config = dict(
    model='contrastive image-text model',
    vocab_size=1482,
    encoder_drop_path=0.05,
    encoder_stem='deep',
    text_encoder_width=128,
    text_encoder_norm='layernorm',
    text_encoder_norm_position='pre',
    text_encoder_activation='swiglu',
    text_encoder_positions='learned',
    momentum=0.95,
    nesterov=False,
    weight_decay=0.5,
)
Rows from block 2 of the text encoder, named by matrix and row number. Rows with one number belong to one neuron. Each number is 500 + 50 x the weight over its row's rms, rounded and kept within 0 to 999. All counts start at 0. Numbers have three digits each. After the name is the row's rms in percent of the matrix's.
# gate: MLP gate (text_encoder.blocks.2.mlp.gate.weight, 384x128), inputs 0-127
# fc1: MLP up (text_encoder.blocks.2.mlp.fc1.weight, 384x128), inputs 0-127
# fc2: MLP down (text_encoder.blocks.2.mlp.fc2.weight, 128x384, transposed), outputs 0-127
gate.58 054:495514491503525453555603519468473581427569475501443582498470609512579616514462477440504503547455488563534505495494506521524531473529479634500477487515452554479433419449501615501519502592558539451479416437440472478526556492485526490514523503515488451492454494535485501448531542542479465504440517544555511604527537453523460562402360390496480506510437456412430521503405482498537551593444
fc1.58 049:554532468515542476422592525543651444515541553556551508472518552449507495507479585495517563436524558444575405503450488447458554532415484497468409525504469519524505440437460549410481477535414489499493503488491476498442567493515387489595482458519417562509422552587524438557476582526495535583515484460499584447506437467597429520416481516537501509603504505409469508470455550551503536501497
fc2.58 043:472509489513481548490413540549549462480480493554467409518520407495569421462531510498461510491510504431501578512486507448529518451483485462562569525545458537595448507533492475530504341439546408555548532403542563525539423512420598409542515438452545550487536498504641525416435491492498534424592484487545520474531475544519503407592480539488556452521466574555427443535439483466521523527533
gate.59 147:435486487482461492552477388460570514487470476546588481507536486525659505410514416462532475517468437488472563471388466541618562461570499536611460598497601488551458492527503435544442520455422575428589481466434596518437543516544496501606506487477459519509528465531584465509496499561502537485535530510557521438492525584482453522451487445452477519491539413479511432440514514513508469470537
fc1.59 167:542476582468518457510605513565578514572594538523565436495468479532458491554460487544438453386442493612510523449555461434434486486516413482440443555556464425458478469473506510481527494492529525533535508602570414445539425460543509436432565535516507495421478531509400545566475345448482445496456546504456435544483488461510547435578599522512476500535512472545497560532550507554489505528551
fc2.59 154:502482498502509454512522484588509616377507519520504453517558398464478544522504495463510497581591526455413510434447476493422485513611495487508442515549495515536517424545552561443654592506469559479600471471531550470463499451506482497434522571482488460485399558576492394432442499472461567554510459431483576458483502447406502493621454476508521475460533497469503483480552543530537495548563
gate.60 071:472444477492514498485486476481470551548539464476453524510531535445468514538420483533441487441441446462486604537430523523539451565404582452482419500498520571481474469551501514570448614590546501469540457567444536388497559437458549446550440527461608464485485499557559485481474525561484460467496607522459507550424500507524520553514500408562558547480415503453454559510505464495631621532410
fc1.60 069:515535543505578499511541476450511464528408453465481630437472501505495576573564557517518498465498471457498490473517525582556489591445442437440466452610420478477453559473505601481460501417458545430463529531595585497409542486590532580497501493523441506463577458506509582500469435573520488516570444479436493542476530419409472499513593484444420515465435576446499508563477473500488524498407
fc2.60 054:521532561449457435594504555428553503554529487466434570391467514516496538507446554521489516517484502571527561449491558498601580473491450442422476556569489424410481580459475433502529497517539412436478454540493523477541480528471479558501512579495531567448431562629483581590424547559400469493453523445575460534391538474468438515478465401531487487545490547524417506448509464501530504528532
gate.61 081:468513575483524514512542545490518551512525426508557538559512452472477481536484494410452444518546440562581489511452478516485449481473467560420461426518496542389542438487469549515514478389528483452369537523554532403510527477546469388500503551527502527637402482414453492508521477433499544566458537533459491534496501537540536515449493495498431526534610475570475449403580547558573429435593
fc1.61 082:520411467515600468554469514586591466433541468466464473512506598557519591553438417482548489523441531519456531556496586496513466486471572491488506519479487525519555502361448526557483497554493589520610432447462423427513503514585498478506507553493576476545445494518385483517512452457460430452561486531471526456473564474443443524562500384453474562422448474430490465499458522595486578507505
fc2.61 061:486473390499437407543447520535486553501576519448537420511573546529496493500523458440554511520413469511541481473541655556356534552472506440460435498520540437505499460461540568508482542506462542448517372454517573478461561526432583452592502429446539510560442516468558504512407476522490478466513547459503509489580477529511509532592410554491496601466454443509459480543526541488522543574550
gate.62 067:480529468544601489581581502521591433540462524447427524451583493485520572428532468502490531412479494440500447534436513546492607504472400448498565530560396446569475523461491587566430530428516546483502511496456417542385502584505527584462518429537583452532492549497428443529547538499464453464515449463529498437536549507512528481591470562500487464517492497488458441476487592487427606548490
fc1.62 058:578504458533558608485348431500516529510507534436478562507482462457505534506422549465568523518489484490540573519599496405478452499425490565413476498457534490519547415431453493500549542572525486484518385512550434552556428530404465532432454435554574546410487428506539574519525495510554558551549528423535482508396455484529504452508536546481514469570538404549550500523458520505483516463575
fc2.62 050:463520508513482435543430524412535435529553518461478566624527583484476467471568491507538459467407611525501441575556473539493462466523479555464504520506377523463571497544528546507443532537527572501532479482464467501410458516482507481463550565559584505580525440397396449446536556478570476487489501466494470537540545442414500420517475571599422599457478423494537525494426593505453505504477
gate.63 038:543617555552471535533559444544505537542528593497437528467542552449552445447533556579544565488454482464546508393449525494451386492517511488538527452598453453454411555496539551504547496505455429531527487493469549428479535545465529437514556477460420465495528490475523410543534493440442500522503491486538461489465465606575532471381455466598508551615440512525433475539470505545464454531378
fc1.63 038:495500477462467603522545533519483430479441529517435524452505526477511525476461479566587536512447500573556558494531436442440551445454514448468421511505530449583510538461495471478568544614515470517547495505600499622626484543498466539489427556457508506425508576530478583466535458504488457487417470444491544539587490525457447455484565518545450499436440519591322483487536428431504554480517
fc2.63 031:506502463547461585423502497404448522466511413485527526471482438539469360510559614395584503460553535601494494504511434525453481488478537580527577441506543462553521441492477538626512465453450529462449492393519443482433578479521500525440476466428583557510506514482491585502492469529614467458545541482487568461527529489470500602499503509413486493481552526444511547478457463523550462613520
gate.64 141:498431547493527431489474478457466598561547501436454560499474431408554451544523522498437589573442595437519582452552575506508453553501482583521535493455484562500534485363557540553511417517430547421482576502460493519555559467461451523479497495455548468474480488523559502437442521466534565485503473433576438437562499556394437466541539522523591401501454481492478554522548488567483397494538
fc1.64 139:497397465417459479467498526518553475500483522564561648448476505537432476483644520512592573564520401528513544514558473516512452524492438437525505549568504508424457387487533415460517467530487547520517497463500504538533518510469468551542536530495436501422581477479530529536448418458509542494461503423432542529485500460528464357486467484478565500552527432446463430579581412456523483465591
fc2.64 146:606530483581492489513516537534481467471509562422452472538517418460489472516598511655429533459445418372533537435449577499478606509503433428519439530517543450493558483449510489500527517562448500551464532460538495525557529486416389533522484485442430519483490494571515553545410545527474588455465495427411479507489597518510465509463522443557528511534577572508501477442412488437556482501534
gate.65 046:417438535485452454467471488423510520481499399516485507514545494585553514405525521471453494503479467578510519446466503558530463517498423568495492542561613541509464541433456402532612423500618510506514487617488427474460505510558507499476461524545470539382535466565399540419513534617473481460431488538432472558469544461460482488585505418473590491521550565479453524532556499496587466494513
fc1.65 048:478575472488485541544558533515501595442357483567461539473482461578481527534523476441469493525453501631460439458461475465574551495594412567485384518491551555432428449457499504478486501504592521452419511537441534459448576529439517526524476570527496512511537473534537522423445604553416502475467497501492509459505545562442549586533473524455448544456479523621452487454412519516484522575447
fc2.65 042:472577545418473430572580549449540590525414544473528476487449462540449540497501486530566480512479455548469472532554471494563480477600380591443452578455490516415572489473522510410510578509551533396479452490444522530494565588426507516541464561536487495528508513549469518472500598493449504610457474485444458451550524469455467584451455466495385594447486531590510485489479514514440426468500
gate.66 082:566449530480475570511480493432501474493466573536531478572460458472515589547535441504476517517468577451454484540437523512476534507535469549492502430576543473456481531539543570495423393405464522599432540527525562460496471547586445457475478430398414586571560500481531445497418545622429443498512473474449494438563507577569489572430504440521461520537476593419474500460540462532598529527518
fc1.66 087:535421481431515445540538574518529497411534550441404498461483509499518535488504439421513506486482486489500491488536552630504509437515438394491437468492567569539550504452595511494397471468561479477553524339475460488453516509451503538614570510505520486595462444541463424444487492425534547541522444481499534516572499595479574514591573444511463395499512461578538479532523563458507510455525
fc2.66 075:404490483552490649518582444430506646501585509443509510544539523550479414507586507433549511535486517448450469499519494468524386554460552603431473444485476469490369458480518505468464457471403517544436552536596546516548494486504493429446443490491584512505465463476425462580507539505463549489513602557451498474548497478488543476582483434497424502490560550465448529545465540523444510515500
gate.67 142:399433578462472499539470509499450416526593456489470475403554518483490510498408498591383469527556579483457426511561490446509554434574506540469494577534506506605492486551434459470560513464502466474429517633505480487476534464541513564434598518489526436501474547502519470475494554439482570438462462460466494519474642560410479455524422505503606532559495515485556532571526529439477500512459
fc1.67 151:537464562486389501557535526556553533523539507510425457402464491426575413515491403567590453433538503514459523410474506501369514463488443535554413520431549561473411436526480524535458554459550501577488439482505504482519505517444542535508525519442530433512583512558503402593517497467553513562453474548478424507431531570539547550417463491462442447498572484500555561591544491486515469425509
fc2.67 203:521570507500473481538543433432474428459485453474521457421522533508526478478541491472490520487501602475448511477566520543513510482510496525523504467642606454599451579601495499447523507550375551372456482565504460514365497575563465450485503471453526492547490514607477499508545509462497585485513496517491433514437553600474468603499399546491423497557491502402441509515437453537453503498493
gate.68 088:458446419506440400560451553478515414480475457497560549557548561542515480522514476528585583502501474493405494476494506559504416427490515518624554516515478515450487459420485495582512473481600432577421546475534478503403566507519585465334452420504479536460509559527545537499467477528616530466504485479500495528497510562498449438481559490481509568540526552459432435540533469457441483457597
fc1.68 088:519525413569449348466515546451531475500499445549471582537489620558525502449541504459481550516515477575522433501498494495538442475451513490551515477527523512487449440437524514570544461469610473571520442467503378521407588449556613459503530465487491489473594561500552542480460478494615517500443513491519545542435409513452522511491508501413558529569552500451428496550565504422448440436548
fc2.68 084:544471479472485538485563498454478464539464536492502521476490518451428476468527545493522467488544423573520524443380475523509551546552509495607496500500417440461421533492550531535516486499593509596457505564507491544471462550582551517361513526555433453462586571533455525440546467504566429419406482498537450532466405485546508505408517587509580550605417380542492488462535434449517506562510
gate.69 060:459517419576528569525541488532484506522558566560490455439451567562501540481644529508548372448443454545393490534428530541568439383540482489476471506516464541468576473521531502544493526498440487544483486503464481536448492513531429456474364540507503481529545532621549503467513416468390534536512445547591529596504489440457531490545434513430453445549510461490510483516521455603481476444492
fc1.69 087:356518593574478535492424454503494467468463467537467489467535494535571443468565505587503509482487572530502542557510505444476559487518438575529524539556528491506411540466534518375457551564493496549473469426475552513554527517516578423580515443503494431514506548465536512509558454480402533474648492512544471533473372578548494534383519412430419503425522519440507479484527517510520478535569
fc2.69 056:469413617542484472445504471522545561459478514533484467548474515484499514536489595592479534512502631518568486476462457443489559523553455537461439454433459519421461529486509475433484482555554566496534501478514395529531507526590431514523464429588409486541497565476376465519521480511528455587634394478546451422482499549542468499379462508487543476508553494459533504462526563579475535522424
gate.70 050:517519491525436490501469425466432525524535518443462446524499468494497467568451470498500475323498440494534520425494574517464524511497491515520474488539501554512597449573607501469465508529467595504555487477448482440518477440513485458510449609492647507464443432551548442531482542528520578534543628470539565469446484505500432540551481506541459391387460483498480439537541424553600557533540
fc1.70 045:567545575513539534452494466464547442503452481458529591488450566431511458479492483538607484458479421491485502543530511577547518507471466511498562553577548431477466524491463506438604537526485488461425521516499505503425534510549526537550512447518469506483512507432418554362582472489533509496540523516424409557536606541427486594450439548431436452496541533404423499467418514481535458629409
fc2.70 040:525514520422581513474489534459478547570468524386573535480501510465468484551462558481542477470523426446433471460596513440548541465600501436409535494506497445463615465475414508488554515425433572521563506573428514472540499486444467507537505475557500489622476425571476474471463521615453533473428516453460441553519595460462425550502543494516576532459487505448572523459528507568566416442564
gate.71 071:531562538547514564445545500476521471545479463529461488499523490440458544508501499361466490556448382484506538550525438577619465500443419444528481416504452521484454537478607553476553492370522513494480546476632516448515506584518427463469487468540536479472553467521415537529545519524498498535438513460501493507486565558493488448516561566426484512522459606528402510499358468562453455546435
fc1.71 066:480585508483484589467536454426534525496473427565472503561517549439488516431527443434488542555525530542470421550501450578567570477446486463474443460349453479436434492506518461454528459491617464507495571528545586565500475547547453461563540490430471469514482476532537502550533589443568456483474597432500472460567523474547502439474472543588475515539412566507448411462407473459549478593481
fc2.71 071:478545422449467488523579435534418486452464441585519505500407517605499507431572495509557491559492483561482495535490471492590520607501439548556462471488472432533420477580505487491471572510595503499527581524474495507491611520536499414465442529454496452455542554460437540478588513430550408529478516460421577443454537471467483407513416564487443582554418472467448482495535476523581558565522
gate.72 070:582446504535447455508520514541512492591500517524524568516421507448514575451442588490539571485496553448524483494574486449510423458535512513517459445421410417458428453531485592455581520448446501438570405483519397602506451489491579558501477518618541473419492464543393560454538467460518499462492552468539506482556446541452486529604532539543514559533526448577506585478495424541456518460539
fc1.72 070:510466578553557455551466519523476480543457525493475420451520433525532401569507450436562579504496531534484542398540432560479468463463567562511493543471485431517453524564511572454406495520450558438462615428572428517481513591543448469472543487582511456499476516636526407505522570525442545482537453455450495481550449511494617462481493588524488498486436425476572547450419541438507521472527
fc2.72 054:493497511526490525478519535382538448498459471463549533600556531481496466441431522443555468471529569519362520529486457468450543507499541401441456460560543522544504576480503435541484490508576425599554475534487448484422523455535560453447484489498446492551546525456388554420481491590590419541534466521498560438504490522451552516471400581474470481480450528464501554457495598520594537626512
gate.73 024:434530516481469473593532542473532468455572455532587478497583565502506512449410495400427460554615600475477412499468595526436522476423478470476556545540413495502436482555561517511398464445512550466452535479521463551574381502545547540571545473537548450457538440480495516526491501505523487528491513446528531470575526407395501547446474429538456488484528514424549475504461486617461434535468
fc1.73 027:510470536524540565490429550488436500506521547572515513469505551411509513494456411458425540451511547555487449401517496502448528427475557525399510549547450526396436497490508475564546452509538479470530469373454565607488467508450545471424460480516535532528480416440470543486593513571534585502491483481643509505524489546475581527528610536563494520467526494552507590489438508566520365532497
fc2.73 022:463463600485622429521517440508527416514497485507452537531469463523490444492534505538342576457446538488558495452448485482447458549500424513512486489549463486559494426449551542451489510534481438509481460469461539462511546457553494525393550547528465478564461522562494623556589580523629444543612454514489473481437513564548459583501511532397486508588447416550477461572488521506483497501498