A small contrastive image-text model, trained from scratch.
Model: 1.83M parameters, 64-pixel images, encoder arch mobilenet_v2, encoder norm batchnorm, encoder depths [3, 6, 3], encoder widths [32, 48, 72], text encoder width 128, text encoder norm layernorm, text encoder activation swiglu.
Rows from block 3 of the text encoder of a small contrastive image-text model, named by matrix and row number. Rows with one number belong to one neuron. Each number is 128 + 24 x the weight over its row's rms, rounded and kept within 0 to 255. All counts start at 0. Numbers have three digits each. After the name is the row's rms in percent of the matrix's.
After each neuron's rows are labels from the 100 texts, of 14976, where the neuron reaches its largest size: "fires on" is the input token at the peak. Only what is clearly more common there than usual is listed. The data: photos of plants and fungi (iNaturalist). In brackets: how many of the 100.
# gate: MLP gate (text_encoder.blocks.3.mlp.gate.weight, 384x128), inputs 86-127
# fc1: MLP up (text_encoder.blocks.3.mlp.fc1.weight, 384x128), inputs 86-127
# fc2: MLP down (text_encoder.blocks.3.mlp.fc2.weight, 128x384, transposed), outputs 86-127

gate.70 052:127116148171112093109110139144152106080119159145139144118131145141116129137106081160148169148122182108120149153173082094180114
fc1.70 054:094101160152152100162107133117104110113144136124131091120132122139094149113147131148161148141109164109119142144134099129084158
fc2.70 043:133126140095099143158096137086104127105153133148098113113130140090108143101141114135110106134098096170136161173088125129147188
fires on: "alba" (57); "cut" (24); "finger" (19)

gate.80 154:118168128104120123179106141120127101130090086113140139143158123187111110090095137100158145131154158150136125142141141175095157
fc1.80 148:105110113108111150127147136115155172162128101141132136130149075165066150131114114112103108111107123106143023139130161133145133
fc2.80 182:174136176132162128111149129130122146120124115084112145090083075115165116115134155125168155157118152078143109128084128082154121
fires on: "spurge" (59); "shepherd's" (30); "bivalve" (11)

gate.31 068:148115102122123124091122127103089115116117103174133129182113072130137083159158145124119124126126118112105099119133119120113166
fc1.31 068:182135106099123177098099154136119153114124121152123121128113142117151122163140130162141091114103091153130072157126133121092129
fc2.31 053:096109124111122157166154137096156142159126142100119142137131157106156167131134137143137143109088128094139123134148123105101091
fires on: "adder's" (39); "boraginaceae" (36); "nymphaea" (19)

gate.223 073:091152128149137166098151117156141184098157138113150101146118100129101129142125123137119101124119124143161162133171078147128126
fc1.223 078:149113098146127120172117138106140131150126118101138126106163148129086150147135103109111119137177136152112104116113153152110147
fc2.223 058:123173170174076106131134108136120138133100154107083092137145127138137120109127106140131149129155129177137121125109167134133134
fires on: "spleenwort" (68); "dewberry" (17); "osier" (15)

gate.295 156:083162138149124110139150121096123167090123093118130112081134081158110123131124117146121096132155118155148134123105121099172117
fc1.295 154:159135159096157082120114160125123106168156142088076143115116178160137121107127146144112138120095125127145115121148113129157095
fc2.295 177:169153151081098156101080167150158124128133134141133138121135138032167150136144124156110114129144119079101150131108137161156111
fires on: "erectum" (36); "ericales" (32); "asterales" (17); "maculatum" (15)

gate.127 148:115135119150116139147093131174127124135160114131117120132117157124151139164105069121135152149081137120142121093145168135112101
fc1.127 148:110121149129145124137134118154105120101139102125087127120115152115126102152105112136132145163107157113094098140183134094141151
fc2.127 199:113156143122110160138145132104097127137112145095108132111111138127136109141141170092131092119161145099134136105139137133122164
fires on: "barrel" (77); "caryophyllales" (23)

gate.75 163:113104100086126106120103113124130141133140155138120103164135113143143150149149126113107102124115118140096102079108145083156079
fc1.75 151:125091146159106115135088138125078140118080124108139145116144149125116150083132087150157178141145156128084154144119117122107108
fc2.75 156:162125170121136125155113134152088069128098134129146127115088135129145128107109144127138074157110127150129110092146120127159103
fires on: "leucanthemum" (29); "cephalanthus" (25); "caerulea" (19); "birch" (14)

gate.145 043:105082147127157105128155114166123142113155173157091142126090162131141143108103113128149120142111140099159176116128130110142148
fc1.145 047:147120101156129153136115142112158143115116109089138125120137110161119078144122140144111139163109122115088078133138119113130121
fc2.145 036:145083144163147111100109146156081137125135111117107102113187105165163139106124106115132164145123149140141106118158159169098124
fires on: "daisy" (59); "chloris" (41)

gate.35 101:135079126110103104152164131107160087121168109154171190109121149088127161120151095124131134131106100097097088151176119134127123
fc1.35 103:159103133107125105139145157148144120091156139099097142125103125165128123143110112131130156161140115141127070094145127103179139
fc2.35 079:138134109139138146166154116111083124131123124106122158129104140072116097132142131174117106090125118149111143145139098129101119
fires on: "silver" (47); "cucullaria" (21); "apocynaceae" (18); "polypore" (14)

gate.284 138:095134147142143129088149128155164155164125056156116127147137138144152106134113108134125162097181118108167078128099158134149113
fc1.284 154:083151099133140080114163145122169137149095084105109111127162163179091112126137101136128139107177132126154062165143134147180125
fc2.284 145:112144141169140070144186110154146117116110125109099100129151157154121117121112140142142170140134172107124128117052142122149137
fires on: "spurge" (68); "annual" (32)

gate.197 138:097146109112126153131123126135133123103142156094113100124166165123135100174179122153054110125135165132146127121130155148133081
fc1.197 135:177148113107109131155109131145095124171125120089099141140177151160145155084126112185134121086136136134112126162159134140110141
fc2.197 126:083093135126152096081156104131154093138143095105129126137094125128123133158137095117123129174117127161170112145129147156156136
fires on: "gentianales" (41); "thapsus" (32); "goldenrod" (20); "solidago" (7)

gate.378 108:116122102149157100171111132152134110125125131153145112119139111094129128140169118097124118124143118066117113121140152169135162
fc1.378 124:120108162169148147101095140135150138119108178128131092134121114134175164147094136119152156128113083110098084134135100087135105
fc2.378 107:163144111136094108117137185134138134126118142093139150159076124160117161090132122129132101129161104127160151118147148104132147
fires on: "oriental" (42); "chicken" (37); "marginal" (21)

gate.19 031:124117162114169095110169150156139135111112082118131161152162123103138091129131076128158132101142118162144164128084176153143126
fc1.19 032:124127108109158153134115143113114124138149115115095112129124082097124150128096150130149135139119115130136141125094100086099083
fc2.19 027:164171112165143141146092120139092124120149106103109107143127133128132167138128156117137119119195118148117118098149118134126166
fires on: "perennis" (35); "ovatum" (30); "sulphur" (18); "speciosa" (16)

gate.243 032:115145094163099146145113119125115147125159153144121127149134145150155096088138146110146131126092142079153081133124160121082160
fc1.243 035:136123114155102135152137125128116104128152138125109122125173131167101115116104104085146159132157155146108145128149155130131145
fc2.243 023:168110141116088117109107125151120153164140179146156101100090154124166162153128129118116148152123069136129105098152129144131131
fires on: "bugloss" (30); "blackthorn" (30); "violaceae" (22); "pennycress" (18)

gate.13 084:141166143184133126101124146081123120119103125111135137124116157116082105122086156133074129158133148115152159121071105110117130
fc1.13 075:078151124150164153110142110162139119121195155145152121103117148080100103151104133129105128110151154127174126083187125097090128
fc2.13 076:110134151156132135115154104102103134126138133113097113132149134096078136149131119136088077127146093111168169131132130131114102
fires on: "alba" (43); "racemosum" (36); "dutchman's" (21)

gate.346 097:130097081071114129081119157111123124149125130113108132108087153130200119134142144161129119128122183148118141142125074154112118
fc1.346 092:096115122106092102094165137133127103133112116111123101112078157143184102131115156144122146118154165137144196125113076141133120
fc2.346 089:094132122125127155105155086138172126092130116142147140076131119098085110113122130189117118118145131114145150167125129104113162
fires on: "anserina" (42); "taraxacum" (42); "palustris" (16)

gate.348 139:140092095102114142120135106125109112149135124125105194121161096113155148112116104127118121128152121169123123143145116138121148
fc1.348 135:143124148113116100099112112145132118161125111100180142155155062131144146142107104090130093109147146149106157121150116171161141
fc2.348 138:142094128121109078150153153124112141117099136133142128191106133146131138113134112094086111157110164178131125128145123141186128
fires on: "primulaceae" (41); "liliaceae" (40); "anemone" (19)

gate.314 163:117122120147116083122141102143085106163119166119116085158122128147125152144150116114138167110140158138097139110146099106097144
fc1.314 142:149095119100104141143125167116157136096123129115168123138092148119119159097124112089093104161129144120127110119160119123114128
fc2.314 156:146148129152140144133156139162102105105080084141150121119117159156150107139122152134119117123139149140121155101140120181134100
fires on: "primulaceae" (41); "avellana" (35); "ranunculaceae" (17); "loosestrife" (7)

gate.107 035:099104112156164100122112147078152124159143160136184115109099133104121119158125117103088109131123114123144145137166125106124125
fc1.107 035:168167131125138105072135146129150075109113130124136121085106142157094128093138104105140125127114203105156129116145131152118104
fc2.107 026:101094104086082125136116073135113131100129185144171123113111156130116101131145163150096127122108085148110162163098144156147145
fires on: "bindweed" (70); "barbarea" (30)

gate.42 043:106170093139098121137079103077089162103098162121116133125140081095142144116115146129142134138158134125079121143135166140122159
fc1.42 040:083159121082128132146164085149120145134133148140124107132121122146105169128124105103143113150150133166143117112117100127083087
fc2.42 032:127138113175139150177090118104163128070147104187128135140149143136110142115148138125102145102167175095117146124136117094062144
fires on: "erectum" (36); "strawberry" (35); "columbine" (19); "robert" (10)

gate.103 033:107150132122100152079161119112126108124093164126088115107133152113132133130151102150145117115113123148165151155135129128109159
fc1.103 044:132161129070109130122125121116127124097112110158100117109146109139104154094169092147140091106109112087181153132100153138126155
fc2.103 038:114125167129124135121191099134173129113121129125069130116145126126123106119114106138143124130133104116162120130138104131140107
fires on: "adder's" (39); "flag" (37); "wall" (24)

gate.180 085:123103139138097132124106097111096176102102159101077152126160167141157167099105134134109099149117152132169159058095140124138132
fc1.180 082:132081125135109104130095154161097161155118117089120124118116125153151129149102136117134163161162130180117140152124148119173157
fc2.180 079:108165160163111085150172120141147167120114138113096102155130115131092103111107129162159146110124105097171109130100100105124120
fires on: "clover" (67); "hoof" (33)

gate.122 163:070095098151167139142117146143143144132071097119140127118123124120109137081134152121146129100098145094098161148084082151167133
fc1.122 139:131098136108180113110147100099086108136104147127186125106110110094150104166134137115133119114117138125137171132087084168129133
fc2.122 169:132140146112133138124160149131118113136115080138151128112152119129127151125135158154169153142157130111126100163120096148138089
fires on: "adder's" (39); "spotted" (34); "butterfly" (27)

gate.136 160:149075129125118108129126082093120154152152148128125188095091151080081130122117160162156131142125118133124108113109138097131128
fc1.136 153:163123128138148104100141131135114128145150127133104096108141127148157102171109080155126130114064076108158121140101164155190116
fc2.136 196:159097101118135132140087110131149126122151132156120130151151118128127131157099137097112156074141101114161095138159119119112124
fires on: "anserina" (42); "blackthorn" (30); "tongue" (26)

gate.366 050:096119126134140151146146101135138160112116123129108106121116097124139140126119103143137105103074139088124141152105218149126089
fc1.366 052:094058158113108118153136114157155134129141129142150111096123134121127115141161116173124121132114124137122156123112180125115083
fc2.366 040:183110158149123083160120126113108135120139130128105128096110155188119109125120136082122142162157114134121087102099122156122157
fires on: "bugloss" (43); "blackthorn" (30); "hepatica" (27)

gate.175 021:150130136107128151106133152151157110158143107075147154096109097133149098160110121135164146094166137119115140162105111103139195
fc1.175 024:110130143131105169087132116158156177112121123119155139154141107103135098123111147130140163103159154140147166134072102117166141
fc2.175 020:088153114141098155096099085099113148115153158109116093151161095128121133149158139146125130083137131133133134146097136115189115
fires on: "spindle" (39); "medick" (29); "suckling" (26)

gate.123 164:142075136119140124102101135125149121149148146134140128157134142134097145114114143111127098145127137146121123135159086099141126
fc1.123 167:137140132114168119107164135138126148132120169123149117122121138156127083127141123122147132132102109155146097094124155118118079
fc2.123 156:135059151116127142146173132125114084124156119152102111149146133147118138141098110113158122082110131135130074135133077164117151
fires on: "bindweed" (40); "convolvulaceae" (37); "grandiflorum" (23)

gate.273 089:159103140127143131122092134147141113134139131139105088109124066101171162145160099122104116124131152099094141126138120148144167
fc1.273 104:126113103143122151083136102112146089130127105146135096128146150106086072084164108127102101127140146122101114125113139122166139
fc2.273 079:098106130131101151092148088123183142158115111120171130128134116115118095138120144130071110137144123136125131152112098124140121
fires on: "tongue" (35); "curled" (33); "clover" (32)

gate.235 186:130123107123124158156147144132105121133156143123129185095119132089154138152128173107131143136097139110094104160104147135170080
fc1.235 160:134154127121135144150177164138082125136125120132056131154130110127158091131134118112098124178119175123121104156142154124125141
fc2.235 189:107140093114140137125107143107151139118168147161162143116148134073078092077139111144131092164117143113145119149171102156098132
fires on: "bugloss" (76); "goldenrod" (20)

gate.278 084:122103134131076188142125111130136145174160153143125120131111129134169142158088151104153127136125110120118136118146096135080121
fc1.278 077:151122121132107159158111149091144159154127119158157101141134134121096106108127160111116082192116110136155095124088100113136054
fc2.278 063:125100119111149149134092074125098191143128123099124154118158159102161146101114137126118115156087125122121117124089103142103096
fires on: "daisy" (43); "annuus" (33); "camara" (24)

gate.229 052:132135092130127140096109101176193098111124095148125134135152081140123151084124103132107123172148121140168140128124149132136159
fc1.229 057:121145125135139101083123137113140152113143116127192185108112118103127125127124150127137129123129125119138134136136063167141112
fc2.229 049:143111143155118101172146128120132112108120120157118164116147130083159101111115148171131156120135152123133113130133128195122166
fires on: "silver" (47); "puffball" (29); "polyporaceae" (24)

gate.113 044:145169141126105111104116139143139153175041134116096154145131130122111174089103113137144132125123152132151147077098155175127149
fc1.113 053:171166138134102131130140112122140123090140102185140131106148146102110155148086122170105121130150132122134102160108114104129121
fc2.113 035:110129145169061135131118099134178147126146134132158120138130132129136130107136118161088167135149128151125106154170109117080112
fires on: "geraniaceae" (52); "caryophyllales" (25); "odorata" (19)

gate.369 089:129141120152118120115082063130158166135112111109122116099176123143108140063138120122139106106130159169110132114137119106119154
fc1.369 078:096131124101135152139184148115152116153136161136155105179104090117159156140132084113092145123140114112133111154105100115137145
fc2.369 065:135098142112145114144111113138172134151126134092157137121093147146133154161121122090150133145093105108094129101135145144150123
fires on: "spleenwort" (68); "bluegrass" (32)

gate.281 099:147086106154128123097141118115154178136116145137136111159157126128111131115100117145185117114180109153131128129123188168130124
fc1.281 095:103151133105132123133131144079154111143128105143126159131115146114095164105143110139144113127150141123138110136194129113107126
fc2.281 088:086114132118131114137131127129138157135135157076130124153114147135126108137114134103146177144134141132125089183128092126124149
fires on: "sycamore" (33); "platanoides" (31); "geranium" (20); "rhytisma" (16)

gate.193 162:145075177110121153131133116177136094129113109139122110136123104123172078150125134108140117113092098135142128155150127157112174
fc1.193 134:127137110128116117129149113145137165088083146123128149101131124175134088086164146143136143138119097114118112128104128173126132
fc2.193 132:117129125139098175134136122109124149125149136156119093129160084079164087136164113104133128105127107140111119124135091129121098
fires on: "agaric" (31); "apocynaceae" (29); "lawyer's" (28); "dipsacales" (12)